config = dict(
    train_examples=42238,
    translate=0.06,
    norm_position='pre',
    qk_norm=False,
    num_experts=16,
    patch_size=[2, 2],
    width=160,
    pooling='mean',
    momentum=0.95,
    orthogonalizer='newton_schulz_5',
    adamw_lr_other_params=0.0023,
    warmup_steps=700,
)
Rows from block 3 of a small self-supervised image encoder, named by matrix and row number. Rows with one number within an expert belong to one neuron, the router's apart. Each number is 500 + 40 x the weight over its row's rms, rounded and kept within 0 to 999. All counts start at 0. Numbers have three digits each. After the name is the row's rms in percent of the matrix's.
Before each expert's rows are labels from the 100 images, of 14848, where the router gives the expert most weight on average: "patch colour" is the nearest of a few named colours to the mean colour under the peak. Only what is clearly more common there than usual is listed. The data: capsule endoscopy frames (Kvasir-Capsule). In brackets: how many of the 100.
# router: router (model.blocks.3.mlp.router.weight, 16x160, trained with AdamW), inputs 0-53
# up: expert up (model.blocks.3.mlp.up, 16x160x160), inputs 0-53
# down: expert down (model.blocks.3.mlp.down, 16x160x160, transposed), outputs 0-53

# expert 15
patch colour: orange (44); grey (39)
router.15 096:478544488549473519570563455466417520449496384461413452502499480437484464500560428492466531534586483511492534454546478445471492499505485493539510500493445484499558
up.0 104:518491518464530477455514514502507567535492490522536455460541520469445558442501457497503565530454386516446565520454546571527520462526541433454449590511513492556549
down.0 096:417460536516503555508460478472540433448442541461542508423512518433499458486592495439515495538494616466527452528459514451435511470521488479449536475467526464430450
up.1 092:570510462466502410449475443488509472526421501501414543483551514490555455446539490493522479558462471572493472563569587484497491551544506456477467576551518552540524
down.1 090:559437436453489516498586563570471502494562484456473515400478509507471491504490533426480496489463444519443481602415485502505414544488473490520498511549537539507445
up.2 101:464449501439568503537526534534501420570541463469534540528468489522573610494467436492477463557529564443496523424446454521491445457484471528448514498471510524537526
down.2 096:513526504478503589475462499517542515486543427497521488458471499459499486506509494492485469586464514510539474421579483479445500521502512454532553487529599554500492
up.3 103:454475521417450554442523461515445470533448563555526468552476474500563542445439496573476418535574502560497506461489533573543451486510550544528433467455529466496487
down.3 104:537518568517518456546497379429538571485605470470528554514577561429512527476491477510543483432480467520513575497510518500492520483549440504525402493484546497497478
up.4 100:536446521531487477497574530487522471459550536473484598509482514529475509464497492490491500458451517417426532476560463515559506480496566537548539485489528466577548
down.4 099:487540546462528500492542474556511531436490541537557516577545473467557453502394493425577548473544490558494500483493481523448519416501510464397466429530501491479516
up.5 088:447528468507496538532557479482552531520498583479479553477503456442513540551577496482554406504488511481543456482471479456486469565484519529464561523450514531482433
down.5 082:519546481523537534497484485495502426579465433504486492456516531475529443469441517456487462591527495414481552438522528497452519544529453503506540436565529457530487
up.6 102:572390484460446527529510503513578501502486443474468519559543457529496551557469535520531491467532500475504515550555549492537499468548492425494428528487471522573500
down.6 102:462490543517482496440502497486468540498540511553516510502523524456555578541539448522498527523483452482457509397533517504542440498452537428499523435454535488411516
up.7 088:487571470483547416518510568510439551527490474500512526495481491444473580466470523472449505470457500548570516536504465437551449522452510530569538506542479478496518
down.7 092:459527501496536572508502522506514499475494435504520475481453502457461523416450431455451505556574569530479487490533499529497422531494476575431512421465478505580442
up.8 090:533504422461385487503454539497511483546476519514530460534474539480474507468430544406564484496442558499534510424498488530552577470421457528452521562534454500536503
down.8 102:461516505501570470530582583499468494472488479487437548544559477598519428516473426593498487450514539537517488553469556469479512470502444508503539499583540466491595
up.9 087:550503593537493446534564577561484465535528520522453531516525536450443516379443528434529545485481514537486504468544526527445556487525455435493451535480490447471522
down.9 092:479516441482502444492488528501469505459464533504523495472488494517442527434486543509563513505483564490454551501479533493548496519536483502508507516458526462557443
up.10 099:577474465428585512453496488516502538518451518523472532515483476467527533472486508525492547510541491471477459510518535551531508497422547509421450505534442529413481
down.10 100:470463591577487428513465563593475480497499509464455517470536465481558505500489487468499541475474511464492490485477554509514475541508504447521503415521460509547513
up.11 094:478496487541551483472600537478421496528477472511480574469491458540460481573455500464474539488462447599491539528562537403474458491509428515495552479512509547488474
down.11 096:604550480450516519448443480497523506512481546440476531531525557524561479438525524465469457521526536506494482483490480542491545610505472542516520531548448505526488
up.12 106:501554569543499448551582470469444518560526510527466485530504556547511491536498530441551527552475476571532478522433545500437472489477508503475454523537497476517406
down.12 101:442476420470489478515423546510470541528486561534495574526457457504524477516514575487530513495532528516577502462563430504513461449527517514484619503424483485471527
up.13 106:468486441423491483509473509436499496543503509496478539496460487471490467483487521618465539551482490491460514565502432503556564480417523439498545500526479514479556
down.13 106:441468474524426481494425518609482485448449533466468477523489496468468552501499459488509419563498487486471490537510476546471494454579543544475485497603544485480474
up.14 110:520462490561551467490535540493551534451580540530543483479507460498517473464519489508567486462461517545452498592483360425533545525525534485516463507536460493470505
down.14 113:518406450501511503479510579470506523554474504523576408462550501548533495484513488437551518555529554567476414466460474561482508483515532461473507459558499513499492
up.15 101:505603512488450549593507489492597497458490484523543529479444541443411447512495477496513522421533595502497458489510503550501460533414572529520499469551487509519579
down.15 102:552488580519486514442438489542472471548462484531580420538570498547510540438458562531544509519507485466460512467483472508488505469480531506504511496483560549503530
up.16 095:494515513422514557526556558475558527494500489553543426457513475577511456501501464443538529445556494475478529456445495552465476530530531471426518515475443490481439
down.16 102:489428511496498515455486541552485544437477472529452567574518465478503523539483509557578465566475518563514434502487542526522528515529510520493540535477535551526530
up.17 106:505485502469502525521532525506518483431440498515541493593574469528491446481545435549508455497491542503480581427512502525464446511498504537495433484579513473509503
down.17 103:579453513500554533470477459445499456534515494405460528468488461492541559477472469508506554506571473483594484536523477505453564442522532587572411508487473502503453
up.18 091:539591543522489486586522559449528481548517543510476500555486466494515439528427495444525512518509591515514508447562427533547463455530493520489428527470456488527488
down.18 096:463489466487475461429484542494507496465497465556500545488510493503500576485519553537452514530432371465543465483569561457471503518558530456470436475534532547513520
up.19 098:546432558489484501470546511524603476442507542542534486558460548459523517475447542410433444530528558451529466516466519539552477494563549559470473518473521486443507
down.19 099:436550477495437538537518563550513463452565461554540513460482464531512506501516505494498510528375430505519593547491512461511561509419483544482537488455513524550476
up.20 104:488489530548458556518453521541515476483512483522460588502526490496435431510451515557497455553517488468562481526537513517431481541450536467463511471453467520535493
down.20 101:478497599492495510467579525481525539516518467489550488507500521479498502524499526499575526419501539518474482478508581505469559447470548539498529523523467498411577
up.21 101:489569515418476444436464492489502500472519510545480535520488467466425467424528484468549512589514495482509494457414446480571454592402432518536463441487566539563477
down.21 094:479475507491534485536506583538555483543558542533568467497472499522519487512533550431454424477483598555467511563462444470499503427541521537427539483453525504523505
up.22 093:575501469399531491462521549488522453492451450492557488522503442453496534500484427517520584493467529525461508507547490515521449592515482483469440537532591484510474
down.22 095:546509530515582466531478480547431544440479476543553502514541528546415512538521527523447486442516520465431499467528427521490466458528540569451554482541462522512521
up.23 097:459578547455488532517534549486495573476475450535521579576507438464483517491519516542524475542469510530473470450578515505431440525483515451504454532517481480533548
down.23 097:488531516506449504519460479527570528592505477565498490501563503578514498533518514492480538451523486510516545446505456491441514491490481593499530413464495534510554
up.24 107:507501521492481557507499459550506486592544546461473490465519451511481514546416500513484512412478460408481475537454578485509518525519469511556502526532482459521462
down.24 110:502556528481468513499503478480491470525547500462454569527514515567470477530458489471495507553471515516482524516480427515532439528519496391505492592512524502559479
up.25 094:505528464497497511450481472580555518483468515513458507419503504471482459485501533473510488471551507528547488594472393487506528488475574565532479516498508504472487
down.25 100:574513523474492483506479444452585421478563512476540476443460558485450541496497519516479467528510497508514524526501550573479401502534491467596499538495568464548513
up.26 096:508586483470444437453521517446429584512533502485504526475478589511526518566460529428490524418481466493513505517565475492555520509509507488552452577479425490413444
down.26 097:558457450492630496510520547493515575526426425476540510487494494459548438514538451485454502499532508479526504428563481533488541478526456538472535472523458476482567

# expert 0
patch colour: grey (55)
router.0 105:454472441493528513491475543532539528515483549430482534421537520507489505473428500578496531474509413484501489527508439542485466521480488545588461542488389466490548
up.0 112:537552510419547509488524549475545478479519511495545563534520507491494535538495503504533523464562562575398570477507528453528460570556489525515381501535496459528448
down.0 101:501462512515474458563456474477473469419494491480539474527512541529535527492470504461560578476472451524561457593541481456513473575505483517496513524519446423517485
up.1 110:514536481428493512512552519536468510489421521466492528512459445495519446500535497486484566499502460540449510535499533428519407529507491488398540475525549478503447
down.1 138:448472495556543522527491509495548463451508522514461516522432473599493500444476466444504549480480494520564534438474499444486433539443462455397590521546478486516518
up.2 098:495459573506556494529546452499328489454534476525402504473521497491476481546540481519463475448470502540526437473496497514428462477513491567513473474488508535500494
down.2 093:436533525604513512458494523482490495486512500552466514482522436544514405502508510496395473482556586444509504484585472538510562471494576451495451499481490556534538
up.3 101:467473477482611575462471531514433490513553510469498428503546468516475434541412580489560510499476525487505450508573467541478559394517491393505530486459472463509534
down.3 097:564499547491442558429498531461540523519498484492604472517441474548509507477575516476525476414544553494541562521510516582512517541516517491531491478548535540465431
up.4 025:530588550476487538500474481437500460503450509522505485556501481520486530490546457424556501459487491467483480484462478536464545556515485521525488427479484358494505
down.4 027:547447516536543532514505527509509506499535515455499471531527468487478493575500469483546538542459457534537504464416460469529428444455473585532474545507483413509474
up.5 097:563469556559488460470563443440470528535513516585427478514478579492440484534547477492459519615540425472568507504520453526482494537501517527506521498454450471522471
down.5 102:419472486541499461452423532550497489470459516416502438506492498512509469486484494456423502597483611482478471458519513548526433499463505537509511563502562513555514
up.6 089:511519528559552524435498460495455456470518498567512484543552462464401531499520481538493474516443469483493477515468513491496557505431429553494525464447526500516514
down.6 099:552489651565501501453502496531549547590521506564489521527501496486425583446499469512496481499495487515484515522557493435486491445442470510479501496470578480551474
up.7 093:563540468461560458489511443540498492528517476552535509469540441442512458492497490484520501554418529504396515537504518496442507538488476606524452530541524428504504
down.7 107:535473472483523439451508527459447489498507524534495429498513498496532469495557489430483489507462576478464553454476522606510548537490485566467515570551460459489518
up.8 106:456487542503460474484558504423525457421478498535452475536501498420472466520488540520525597471507540562484465497457446506492577533571502513468530557466477544529477
down.8 096:525530509528511542495445517525502487572378523555495470474446503507483566550540480474526503552515520511471481464552580462558531478482515559448469504515551477469457
up.9 102:561546533560495499446523482491487447535456569496529524460532502460484501477504512520547489536464472481579541400489564515526574497461432467467465536442466454463523
down.9 095:513478470418519513512474480518524467538499440488580452474509473474495540522420451414467448585501439567524507560534593486539473496400513490505500536551486508558492
up.10 092:476516468476470474433610523506488549519606433485480509505512486466527423511487477487499483551479426556468476604520528490510504539482525483522547453440502495521576
down.10 093:554503515459504517453508562468430494456524492547550484542525484540536532539521486471491507516471502487490562559432482521482493445557474537487486577502473519487458
up.11 080:486478550489496506529472485568490501492536423550513522533432509546520508565548550516457564461531505570424505540465447531533468515480451476560559457490512504538463
down.11 083:492485550454437520495500496444482477448538482532424494508507456482546454477463508514460559574509514534407540440528491449526497494526506553520487522481504486541474
up.12 100:514539526502518545476479538494524471467544485509533529464469555517519503510502489482484483539514468463585443502485480432515488527495491492552465567532453521559457
down.12 098:463480486550435522514478444509549514587495468441520487509494562515495476481521444526445421532561557481496555509567562509516448508547473491427524493515527450529530
up.13 102:549491481582497496573426507474520497542500530535490531501548480436504476516468503440500443491472457497474481471523537483533506437544506523408480570466438542483575
down.13 090:494515519544495496459478488488482457524567485525547496561493531478483535504536506575519449528448461482492520498527562459487449437442420514529542426543588503524468
up.14 098:444496540494503507513537542586483501533543484504494450461488504391507493512505468533507468512538517469480515498503437521468469452575539521464621480455484546517506
down.14 107:508567510415456519558454557518474472492506487555515450486522539483452487472555436516540479464530509519481536539446453508514476530567491439410492539543596503512498
up.15 057:540474555494581505522439555397460481478522500495483473474564458517526555482548466446497592504566521490569478459400502477468483613480506538545498475511486478551512
down.15 058:469474554483504503522482414555514445462473499492529461465462491532470515413466535468507474530560489515515530447443551461468520532499481560514406462510535543512530
up.16 101:537513493473440497377497450474480579475526473551483460479470487470523489502539475420491457549557530501454500539568475513472548553516534520461463506461565543498531
down.16 112:521459483517498405505542515534552522455472484442513482507500507500409493523453477506482496495531432579484496536512461556514443518514492487553521463432530492523494
up.17 108:469466552518521446528487556453509499451493469516445500529567550480486519546529480512559483454533436454530458519495468488522521508549501543522481503535475418508445
down.17 103:582465533540512467551491539535561498504477468442510458461542511504516513516423498518538492483556488505512481498538514437572454509482513553501505531455484497464499
up.18 094:464493520449458596527434507510493526448532501516540516442515597494483483546488507473507493543539567554528432411526477443496470481456486480458528499441509508504478
down.18 085:541494505410517577462552492553541422488506442496478548479474505453545450494499476529481591512465506495495447507535570478481501453523455450432463524498495593509403
up.19 038:537486490472489513440470563515476465527530530440425490458481520533520522485463483452515555558520452455538486534494447477513581510504495477415572494539603554539479
down.19 040:579492482479487544534523523504553496612551502520499547436444542519541503566512512470485562513427486456547494547512555487509460459415515518449459443499514420514496
up.20 104:522479513532551475536504506454539440493410536463431502580473510546515501472528484483525510536497532463540526405458515497493511473536472435550465483572563447554491
down.20 103:516494525442466461482524555467535464576514493532464501568460565516551435436506539480533441445526507503537488513522486417439501541461491555469597499461500403535513
up.21 098:531487466522413470497479485478502446468494482490470546512514559434412539532428427517486518428565474507470537441545520421462484487519505492483447483501533479493475
down.21 091:528522529495464543514546525589525524501529472504532476565508448440611489595443514501432495555484451553563454453507558504501472487552475521604521433584511483549480
up.22 101:488473639509483529525535437469503499535537450440498459529478470573553458495458464484421545519490465487448474511541556461518529488528454487544537454434476429510523
down.22 106:479468570474560458510498529507514493469484399449467517479480478462502495627523487477495434570496480557476527482551509485463469495476515487444432545545489551492535
up.23 100:513499518548470489418540484564504514560522516471572488507528505545546551452460503566605527513490505492518500404493490516486455531556571492471517585528496487486478
down.23 094:527521533373552442544529491525462483457528537534527505485477435543475534484495500457424506489529472406544577513414545440517525484518505515468515486495558497459462
up.24 108:527575390535573563506508463469515509528488501495514475467505485575508539483556518493505540466470495563472497488496491491491463428449498523594532595510571584482525
down.24 095:483491465537472520557518507494546565517492495548553517500476447496451495529511461576513494398454454418519528559512499474471508482471433543533454479547546456592483
up.25 107:525504488555536424457498503514518554459472461435429497488559485444515524484601424502537511555467495496521520490508444449555532534497506496513466565482490493529480
down.25 100:501553540499493468469448485489528522488476583551569471509500472528508573506508472517503495518479444440541513462390516524491509465527522563589509441509523518498535
up.26 101:527523469554477543445513477454480559563470543418455528547526467495477484531550469478497490461533486543463522537507529550410456539517502514431483549549608387506457
down.26 103:491489510435568552518587432507502454448506482586497569499511521536457494485524424505581475469553443486467520466458467478505496455491491446559576512543396515510503

# expert 5
patch colour: orange (34)
router.5 103:521478598476437552483559441486422422503463482532571519547452535514430536470443536460516497506411522504503541423519529501522525483514472458524542504527545583535496
up.0 097:562552516488499565531454482505492478475429583483476491477502424493546567483470455474550512517574528514483537480429498464492472391521498548530505529437490493576436
down.0 089:450531519437454516513521447495537507537583506559512442516472518569436467522537518481483496561531436468523536535511441463499512567430508468531468496496436458428507
up.1 089:463507510491539525537537523456420581505499481485463489528596406510502416486458486499473500529457458494455521590505521467476524482496481469459508499500525536467376
down.1 097:441473503424438527480500489560558512485522568508507538465422513553501512535495544534525503529521548504479502516519478526541466402499558532494491476473494563481470
up.2 106:536526531471425467512504512511479469472423528526451444557480596471505490451528466540516511492467499540504521515486432502463571475497476543498512608522518493527471
down.2 112:613472491543554508468557489498484435489496521482433479504463529458512523472596477571495587469482502490477475540524443472425600520471526517452521499442441549486541
up.3 107:567517483484489493420510546520576564504458532541519497573450544493505535480477465529407502563498449472557501522497485451540483537530390551476508515529530466471555
down.3 104:544445470513540541463489467514495525516503486518482538503435451546486476498510462476522473530551546470526535544532424566590613481523494470503493470508420369442453
up.4 090:511539510409474515460456487479485460494411446483440467527543520517495468585474500544536528422482484542482477519468527539516569510543541559473524514561484490468556
down.4 083:546536540522510550487545498573499556564540462543513499466558494571515473475481446499442532547501442456513471487519550521441474458566511495512523523469464507501509
up.5 094:478496532511487597456531433446485517490530458513429510538536508495536500468512424558462439476570433476426473484533460487475497481400537480549479495490460509450416
down.5 090:447480513436521558541565468541540478509503545526520492476517502527545453533568509536520432571544507509530482467517531524491468601531444552481445467470492491524509
up.6 100:571575482497612548486512506521526491448537529458581524522522532492513554437540438448551483543442471549546476460470537485453447473449504462533481486418497558495499
down.6 101:512464522541464520485513569616452502519492509552432431481584464458470523431485494548475490527589531484475507518477506470508469568443511571494517481508489466454428
up.7 105:567520455522486523520478516515543476471541495513555494496542485431488504505528515555499537495530533439488507434428465449523566535496511503466401511521483549531519
down.7 099:460478535440492531532393485531510505480518467522465445526487496518478507471507533510534498508435576555514495430410443497566498473536542452485479459517563464488464
up.8 101:501532521474453482498450516547507546528500451472465546524500527514494572541478543520467484484448464430533518575495518443523413505525483451456557496483552484480547
down.8 107:502491468546510457471498554450509509426467427461451535478511484531568538473488496545579495466542467512533458536452522528538474479553501466487626469529499395515522
up.9 096:534515468503559513449425567558527446548490459491477535514525508471549512490473517507516448540454502503475506546454468481528525410471520415438541530573511546559558
down.9 085:479533490459402508519480429430480475586479452650520460509543510480494483472467526479498506442551573489570493520499522542534514506499503549513479516495470500532431
up.10 098:540494487532544429488487541536516479489466539501551484552499525522491507517430500500516500513480530477509489459485569439476508498450497522470488505523560496455462
down.10 092:544521569512518413518501507513526501529507575481497579492574471488511516496496522539414512486558417458523493538513494546519555542474465473548507505549485610509542
up.11 108:461461482559555544528570458505490459492480476519469499504427503509526540456427487488576403522496499527508544524532485548498552552581507596528483485498441502525551
down.11 097:425518521504510546541530519417475499481538503426500488520422475523541545419513449386504522578519501486510498439467477484455512528456488471436506459495527456537519
up.12 089:518475479409552498542490507503551481521557457502557538474525534516482470484448478551517459531472433502525496450444490452459455541455512484438542512484487483437501
down.12 098:502410506474553464462514548500475489503422523521511550512484522514516490544567472420502505464458561627537485480498454432535536514471480519529566529560532574453422
up.13 094:446509492553534441467520569508505495530543457470495535547504562532402533478468532489492446522516502481449529472482471460590556529550461458504519451424432495480561
down.13 087:533517480505464473472468422429451528529461594485520411495448481507534493455535553459524524503483562609564532509461496469478512504507537493493490452545494404470554
up.14 089:558516502433549489554471507511411529472507538547496478519455513520570522513483452526524532510452548541460571445437539458587510504578536491437491472447408586514501
down.14 099:458470553470520515522536510456518565403442441452453491447505496420560452456494530518571507515479448422514540538434577539530556538462569472530553517540552463524502
up.15 104:474558546477473545562533449472454441483500508492489478479496525550454535488471612535555539540544477473533489569535552465507411484435421548528491505537504521496487
down.15 105:552558429617434468566479413498512499468483506455464504416504464433470539469558506525470496418543478465517536551538473488516486440546504520450496521454531496520543
up.16 092:487514542493576455478520575519519481512467450551492456511529483426535540569528446481534507452526548426513503497419487499437516461489498459463523549507500459434407
down.16 097:501519459459535495520454436526483426453471598467460523550440519545409498508458500485482528461489416550517507492509462482502514528505435534491475516481487505539464
up.17 106:607513442510442532561531506467567512517548493568489512566557512597497488461565511494456398472533453453492503511489512467483570530469492477482509533594426457416534
down.17 096:520456497471548556430524511501530464451488564481527501462414535498492534525498493560459577538465501560583524435485485514510506555579515456495471500513593535571482
up.18 093:522544535521509496504483550521509441515476627445499483462438546473523503474432486496540598444536543492542432456513486517449510524467461488516410487485442456462512
down.18 084:548468576486497472521472473501445495526470508493501432485498448565497480465468572531534455515443403504460448518462470506526451454506452539485564449520488554482600
up.19 097:455541468532468505545535463434483518538432548546568546486459452429494533502526479452471546428389437471594503573515473523533529499463472491543504504543496435447495
down.19 091:478550510483492429453442482564522532496473484486466486570544530438533468488436491506538495609523484504469512438538526464445533527605469547528484536527433548530504
up.20 096:525486390527484503502504495489540488495446457521512484536507448505557470461514537444553561468460631519513541529521476605436469502587498547467481491532514498461446
down.20 098:521575495557516493528447508518565526538539490481535523414453557527500480507456570595464528476513450489454477589498554528490499514460565487513512495456560511419438
up.21 106:437445416587553474558549469527514480491525547457560516461520504554479458540531494490455497486479495451451562464520478468473469478497536527530512450527513523514474
down.21 112:458493518437556524499526532497465509469572565495476584513564492467526547484510509442482469498577493536458499526521532508427471471520529519496443538467575423457499
up.22 094:488440485483497468514498509474500527507510501595447496457492535504548467562468497524501535540446552533558561507472522574517555443479542546474513539490533436461500
down.22 093:529575519539494455449474527555446487516513511511523442476480607528516510548511487433527507485475454526479442488496506440428532508536560499486457453501499530507531
up.23 099:509525436516385539527494473525531545495457522495480449534477458523475551445521505509474538514516582526595481478522442472520465452485516556559469552440489421539499
down.23 096:508464548519563482454534511415502478471569526550585601500430552514509499512460476477495442560579570500499485466415485520523489480536523539488478452468456411412416
up.24 096:471485566477433518532527424523508494420506520489496508536460446496498540473546484475581459494474510526540527511465539448573505479497554478498498448459547438486448
down.24 098:509473493469616480414487500523488445512499525467457453490526493480556446494472480515519520524502560471495487575531506546473574478538460478484448450493460531489484
up.25 090:527466440519529485526519479526456472498446467535467514502476453468466557444485436464503571489466505545485465479488493538437519533480558522520450507527495549510495
down.25 097:551557470529543427479486503499500504499524438541448495502554530571498482491487548577519576461497547525488460520462492488477502490503415490425554480442489465485487
up.26 096:472472465501536504507607608504531454502514516394466516457507481468473465469480546467484444494494506518524533522549444466460471506508467495527505481461397558518462
down.26 105:506494481476596463540490466488492526491599466448514498479485500503514503517469440567512525451603498522461469505482470402459489609604519514456484447439479517495554

# expert 9
patch colour: grey (40)
router.9 097:517470527505477498506477533604443506554476494477513501549517537493502566517428452483492553501434465494461486424487546498501490482443485470530443546573510526427486
up.0 099:558451517498487514524521425496569520591509458538464471491456420422489413524508457519517458598521469467582503476479484447500486455581562538472489465460428454495483
down.0 091:500528524470506546476449544505539488504530525464478433472567415619452482568523526524521501536488509506468526482575512502489430538521467478448455463527500558551491
up.1 100:531490519509438515478509437480449516580528401516457547516463473573512503490460508613477537533542418490537478501410498519494488535477488511510551522498453512546480
down.1 093:565472463569482487479462505452531498467450539477571556484493528476429499496482533551479485454483490438479497550466481447570501466558483568483537526506562530560547
up.2 113:585493549452508487494498465497470482539501556492534534542456510551535522553566563519526503509410556502495505479529497563513458556525487525541523577400476507449447
down.2 104:527438431531418558561436527561493443466507489568486452464545469483606509481557507550471516499464491416550520576461548502504517416546491513478468532498476534480471
up.3 139:497428512502532534495506478537449551508514431521468536502444539523445428445498482536489507532546380477474457553468496508504576507579547562444538505517506576410477
down.3 133:464411524550560517480495451477456542432516489563490496492449492498499415531477455526494518503528506463509451493495502468498450480478496546486493494545509503507504
up.4 089:522473509527483503448500455465451461463446482501553469506514502500492508440519461570512467469535542590544491456498527506512450474504530496463465439456480529484477
down.4 096:521455461500477405536532437456477502470444453464537540464599528537445542602503514431534445531502485498467538468497530497478511521484554518467515523518538503513495
up.5 100:471476503423492458507483461484504515461528506595515526495466509545473529483554530550512521514529493447471457451515543444530517582511507480421497451528484546555538
down.5 111:518398536481522464570449520576571462555528479484489506508517519504443549509512515477503452486553481476490512526481490547530456525452504509494506446548465422431502
up.6 120:489511518455443524539555503487508509510501515523577518466530552446456419504512478510553477475540482486544515516502485429479499500461432545469522433455513455487486
down.6 119:519417500462458448541555564467529429533473555506506491437539422508514467468480551461432421535462447527518502460530432499526458548534500458464510532586455484559546
up.7 116:501457540516483474517589526484416584522570490493507544488500499486527408512527491546438519524486394526507510544549508513520550558510538513470476465513424533501518
down.7 104:455512480596490432463517485507503531485584452544535450523475476486494407474501442493531484547562536537482471532510550527473508426507485522489462587551500470533521
up.8 098:429476572529506559528478437419482491510491465499475571441510472478597470452450536513465459482488504547544484453466507466461513430503539522459483554502489554452490
down.8 105:482564478441414569459512476455519489503446489520385470517492490519502464524482530496518516484615460472523467435495487579517493457467494501464587468464537523509428
up.9 087:482536507527502515395392479545520499494537507563500479499491593440501444493580542467465460514493446479456502544476500497522504452546469575506519442509497482458468
down.9 081:459549531434541492462554527489527415414443453568511487449525484444533519514493450500496511596470518545484495446482527570459515597533557438449547575518520489503513
up.10 102:516595432516490571521498523580448427456501556481462454453561447554515529505535487425510489419490554471513553505462488561535544534444472536548521446465537493485450
down.10 105:479453573483527472423565465517509555500495539475478439505482483506522440540433493444594514475433514524497479510506538503528559388569466446554581454539497458478509
up.11 101:487518518478586484525482552539570551539455444465439532521502597556479486526431522493578480514471424441488470488435429478533513484461450492451546469574528529501490
down.11 099:470557533501501473487464474464483471447518605512483415482482496530465503488535475501452516531494566471524503524505460529474458500516599534621539536544524451480500
up.12 117:473432521530559437524456575543556506521512518586476526435481539466486493469512555522536500547524496503551524534513536541484526450528548547464566544443529476473424
down.12 128:518482550416489507453493531526542506478501424588446442429494525511493463503484576532491514464527519501528480527498553491508517466471483497512560573464511520524456
up.13 055:424497505547520523564542560479532475522469524553528544461470473484478524459482509470488554555455419435391401507574482541502481473501456478489449535492554500505546
down.13 060:438527446505505497528534452500484565521533568588500485494500515454471459478471447504441450508486523513505562462545529500538496383469490466529489522525470462499520
up.14 093:546476579431495458494488533490478533511499550558506495499502482489457509494549570474529492537553459541568499537475513514474477435515515493448550497556467514517537
down.14 105:424507499501567516524515562529507461495451511495523553443483531518458520523498476472518548449539462503481471435458537519533503447541499518423522539491444500544526
up.15 101:432531453494487440533469477512581527489447492472517517452569443588505470502550528530475602498484495515526485486581507490487482531404476540550477486529482411625481
down.15 095:484490473503492492507483469442548443500587468451495393484468458464474456472510510535456549577487508533442488510499525521566456510542507457568514538508524509481457
up.16 099:512567498477492433414491501515413526496511429477493451525559491433513577535541508531565478449497494527483513529515563488538516553501547405486461511449459522538500
down.16 101:526515448423503486569457481513492500540535528485456511510431561509520434436506431422452537465485468422477522493482503562468543468569519469438463583468547502517510
up.17 103:497388522484528493458527500479436518555421552483481516471462509499568491451516506485577454532484543556441475572454547549460513519459444441431455565433481504495509
down.17 116:570456501534568485570493432523467566491480464556466504547523503439558532453494536415517538551509485532493535511519552535580521562498477452470483475461446529451552
up.18 115:602567483452525505536532550516496529491528464445517406509492466489497487560540488464424487418441460521475499547490501494530493554464506511493450509539460511511544
down.18 109:558491524566523458498394540441469536464522481492537536574429459511429507520439499505464494499499511515462442500516486499450434513527546537517491520531483533505584
up.19 104:459581561549471528477507496473584594510530531533472506471494446437532480512574527479485493535495516457551436558505488482537479526540574448535487483491543510555409
down.19 098:524477577548518503518540543526584443489541504420496501494443543528453490496461393454532430488503571581540461486481495512503475546467470540526461473450462548532534
up.20 100:502477488544470498458463422390481450416463441506495479508532520543504473531558545402547425470487511556531526477497522535487498507461461548533537512531490560545501
down.20 103:471459455507492542540482518534546521470446484480581496463523470481525473484471486547550477530537590487485482460537520546490468468448488475476463464537537487527561
up.21 098:449560515509574526461459608476490521445483464511551511502505532394450471441433464508507563418479527530490560457515441533475523499456562523480509516483486493560494
down.21 108:518535542500440513509529459561499470503539506537505500582542545580513399514531568486527508494517509550524507490515421505559432536522450457492501493467568461519493
up.22 103:490554472618458488496491435537474481490490493503559498492453426497544555540520483512463516545487548554487481513464509522542515529551525489588567492500520505569458
down.22 111:500509533597525528557454438527496433467504423464476472525452546499477525562526518441509465449488564459516501450548603497462423599488448494511516523501512547556467
up.23 100:536553454513492531477462451442443487492526516465541510528505475517407494505552479456487491490428521510483544473509537520432571503488426597501520566591481492442487
down.23 091:536406508507527536535403485590555492568458525455475478458542480563496475493397578520525508427548525477507490427490456529473459433569472467487474554458502539473519
up.24 093:482538531495587542524477515496496613509520549463448474496488511493559495514486482459486417417524472486518529477515560531509539476541511435501562529348573502483442
down.24 096:450482527497434543504473476486520433488501439516536505500475532418533541523459444495565539591503568486532498467573442447457492563499501499549523517464457580478462
up.25 110:500569557470448503489486535506509475510474474511528554494536490512534472526465446487575530517519492514519411488571495483454533468514474473474503503509466545498525
down.25 103:546542545498547526578517475502488442503488500486454513523528577606481468491552475535510501451528442557558486496499472548508531466480557459403517501503483539545512
up.26 106:441508502506496481514502523468464552509501549477489456489441512503535470510557490565547541479445445445488488502471454496493595494521525610468440466520486535475471
down.26 103:549479546488568567495477466463468517443503463471515511493393502555534415589544444504543460519481477467539457493462487498499452427546467506524444495500532461523560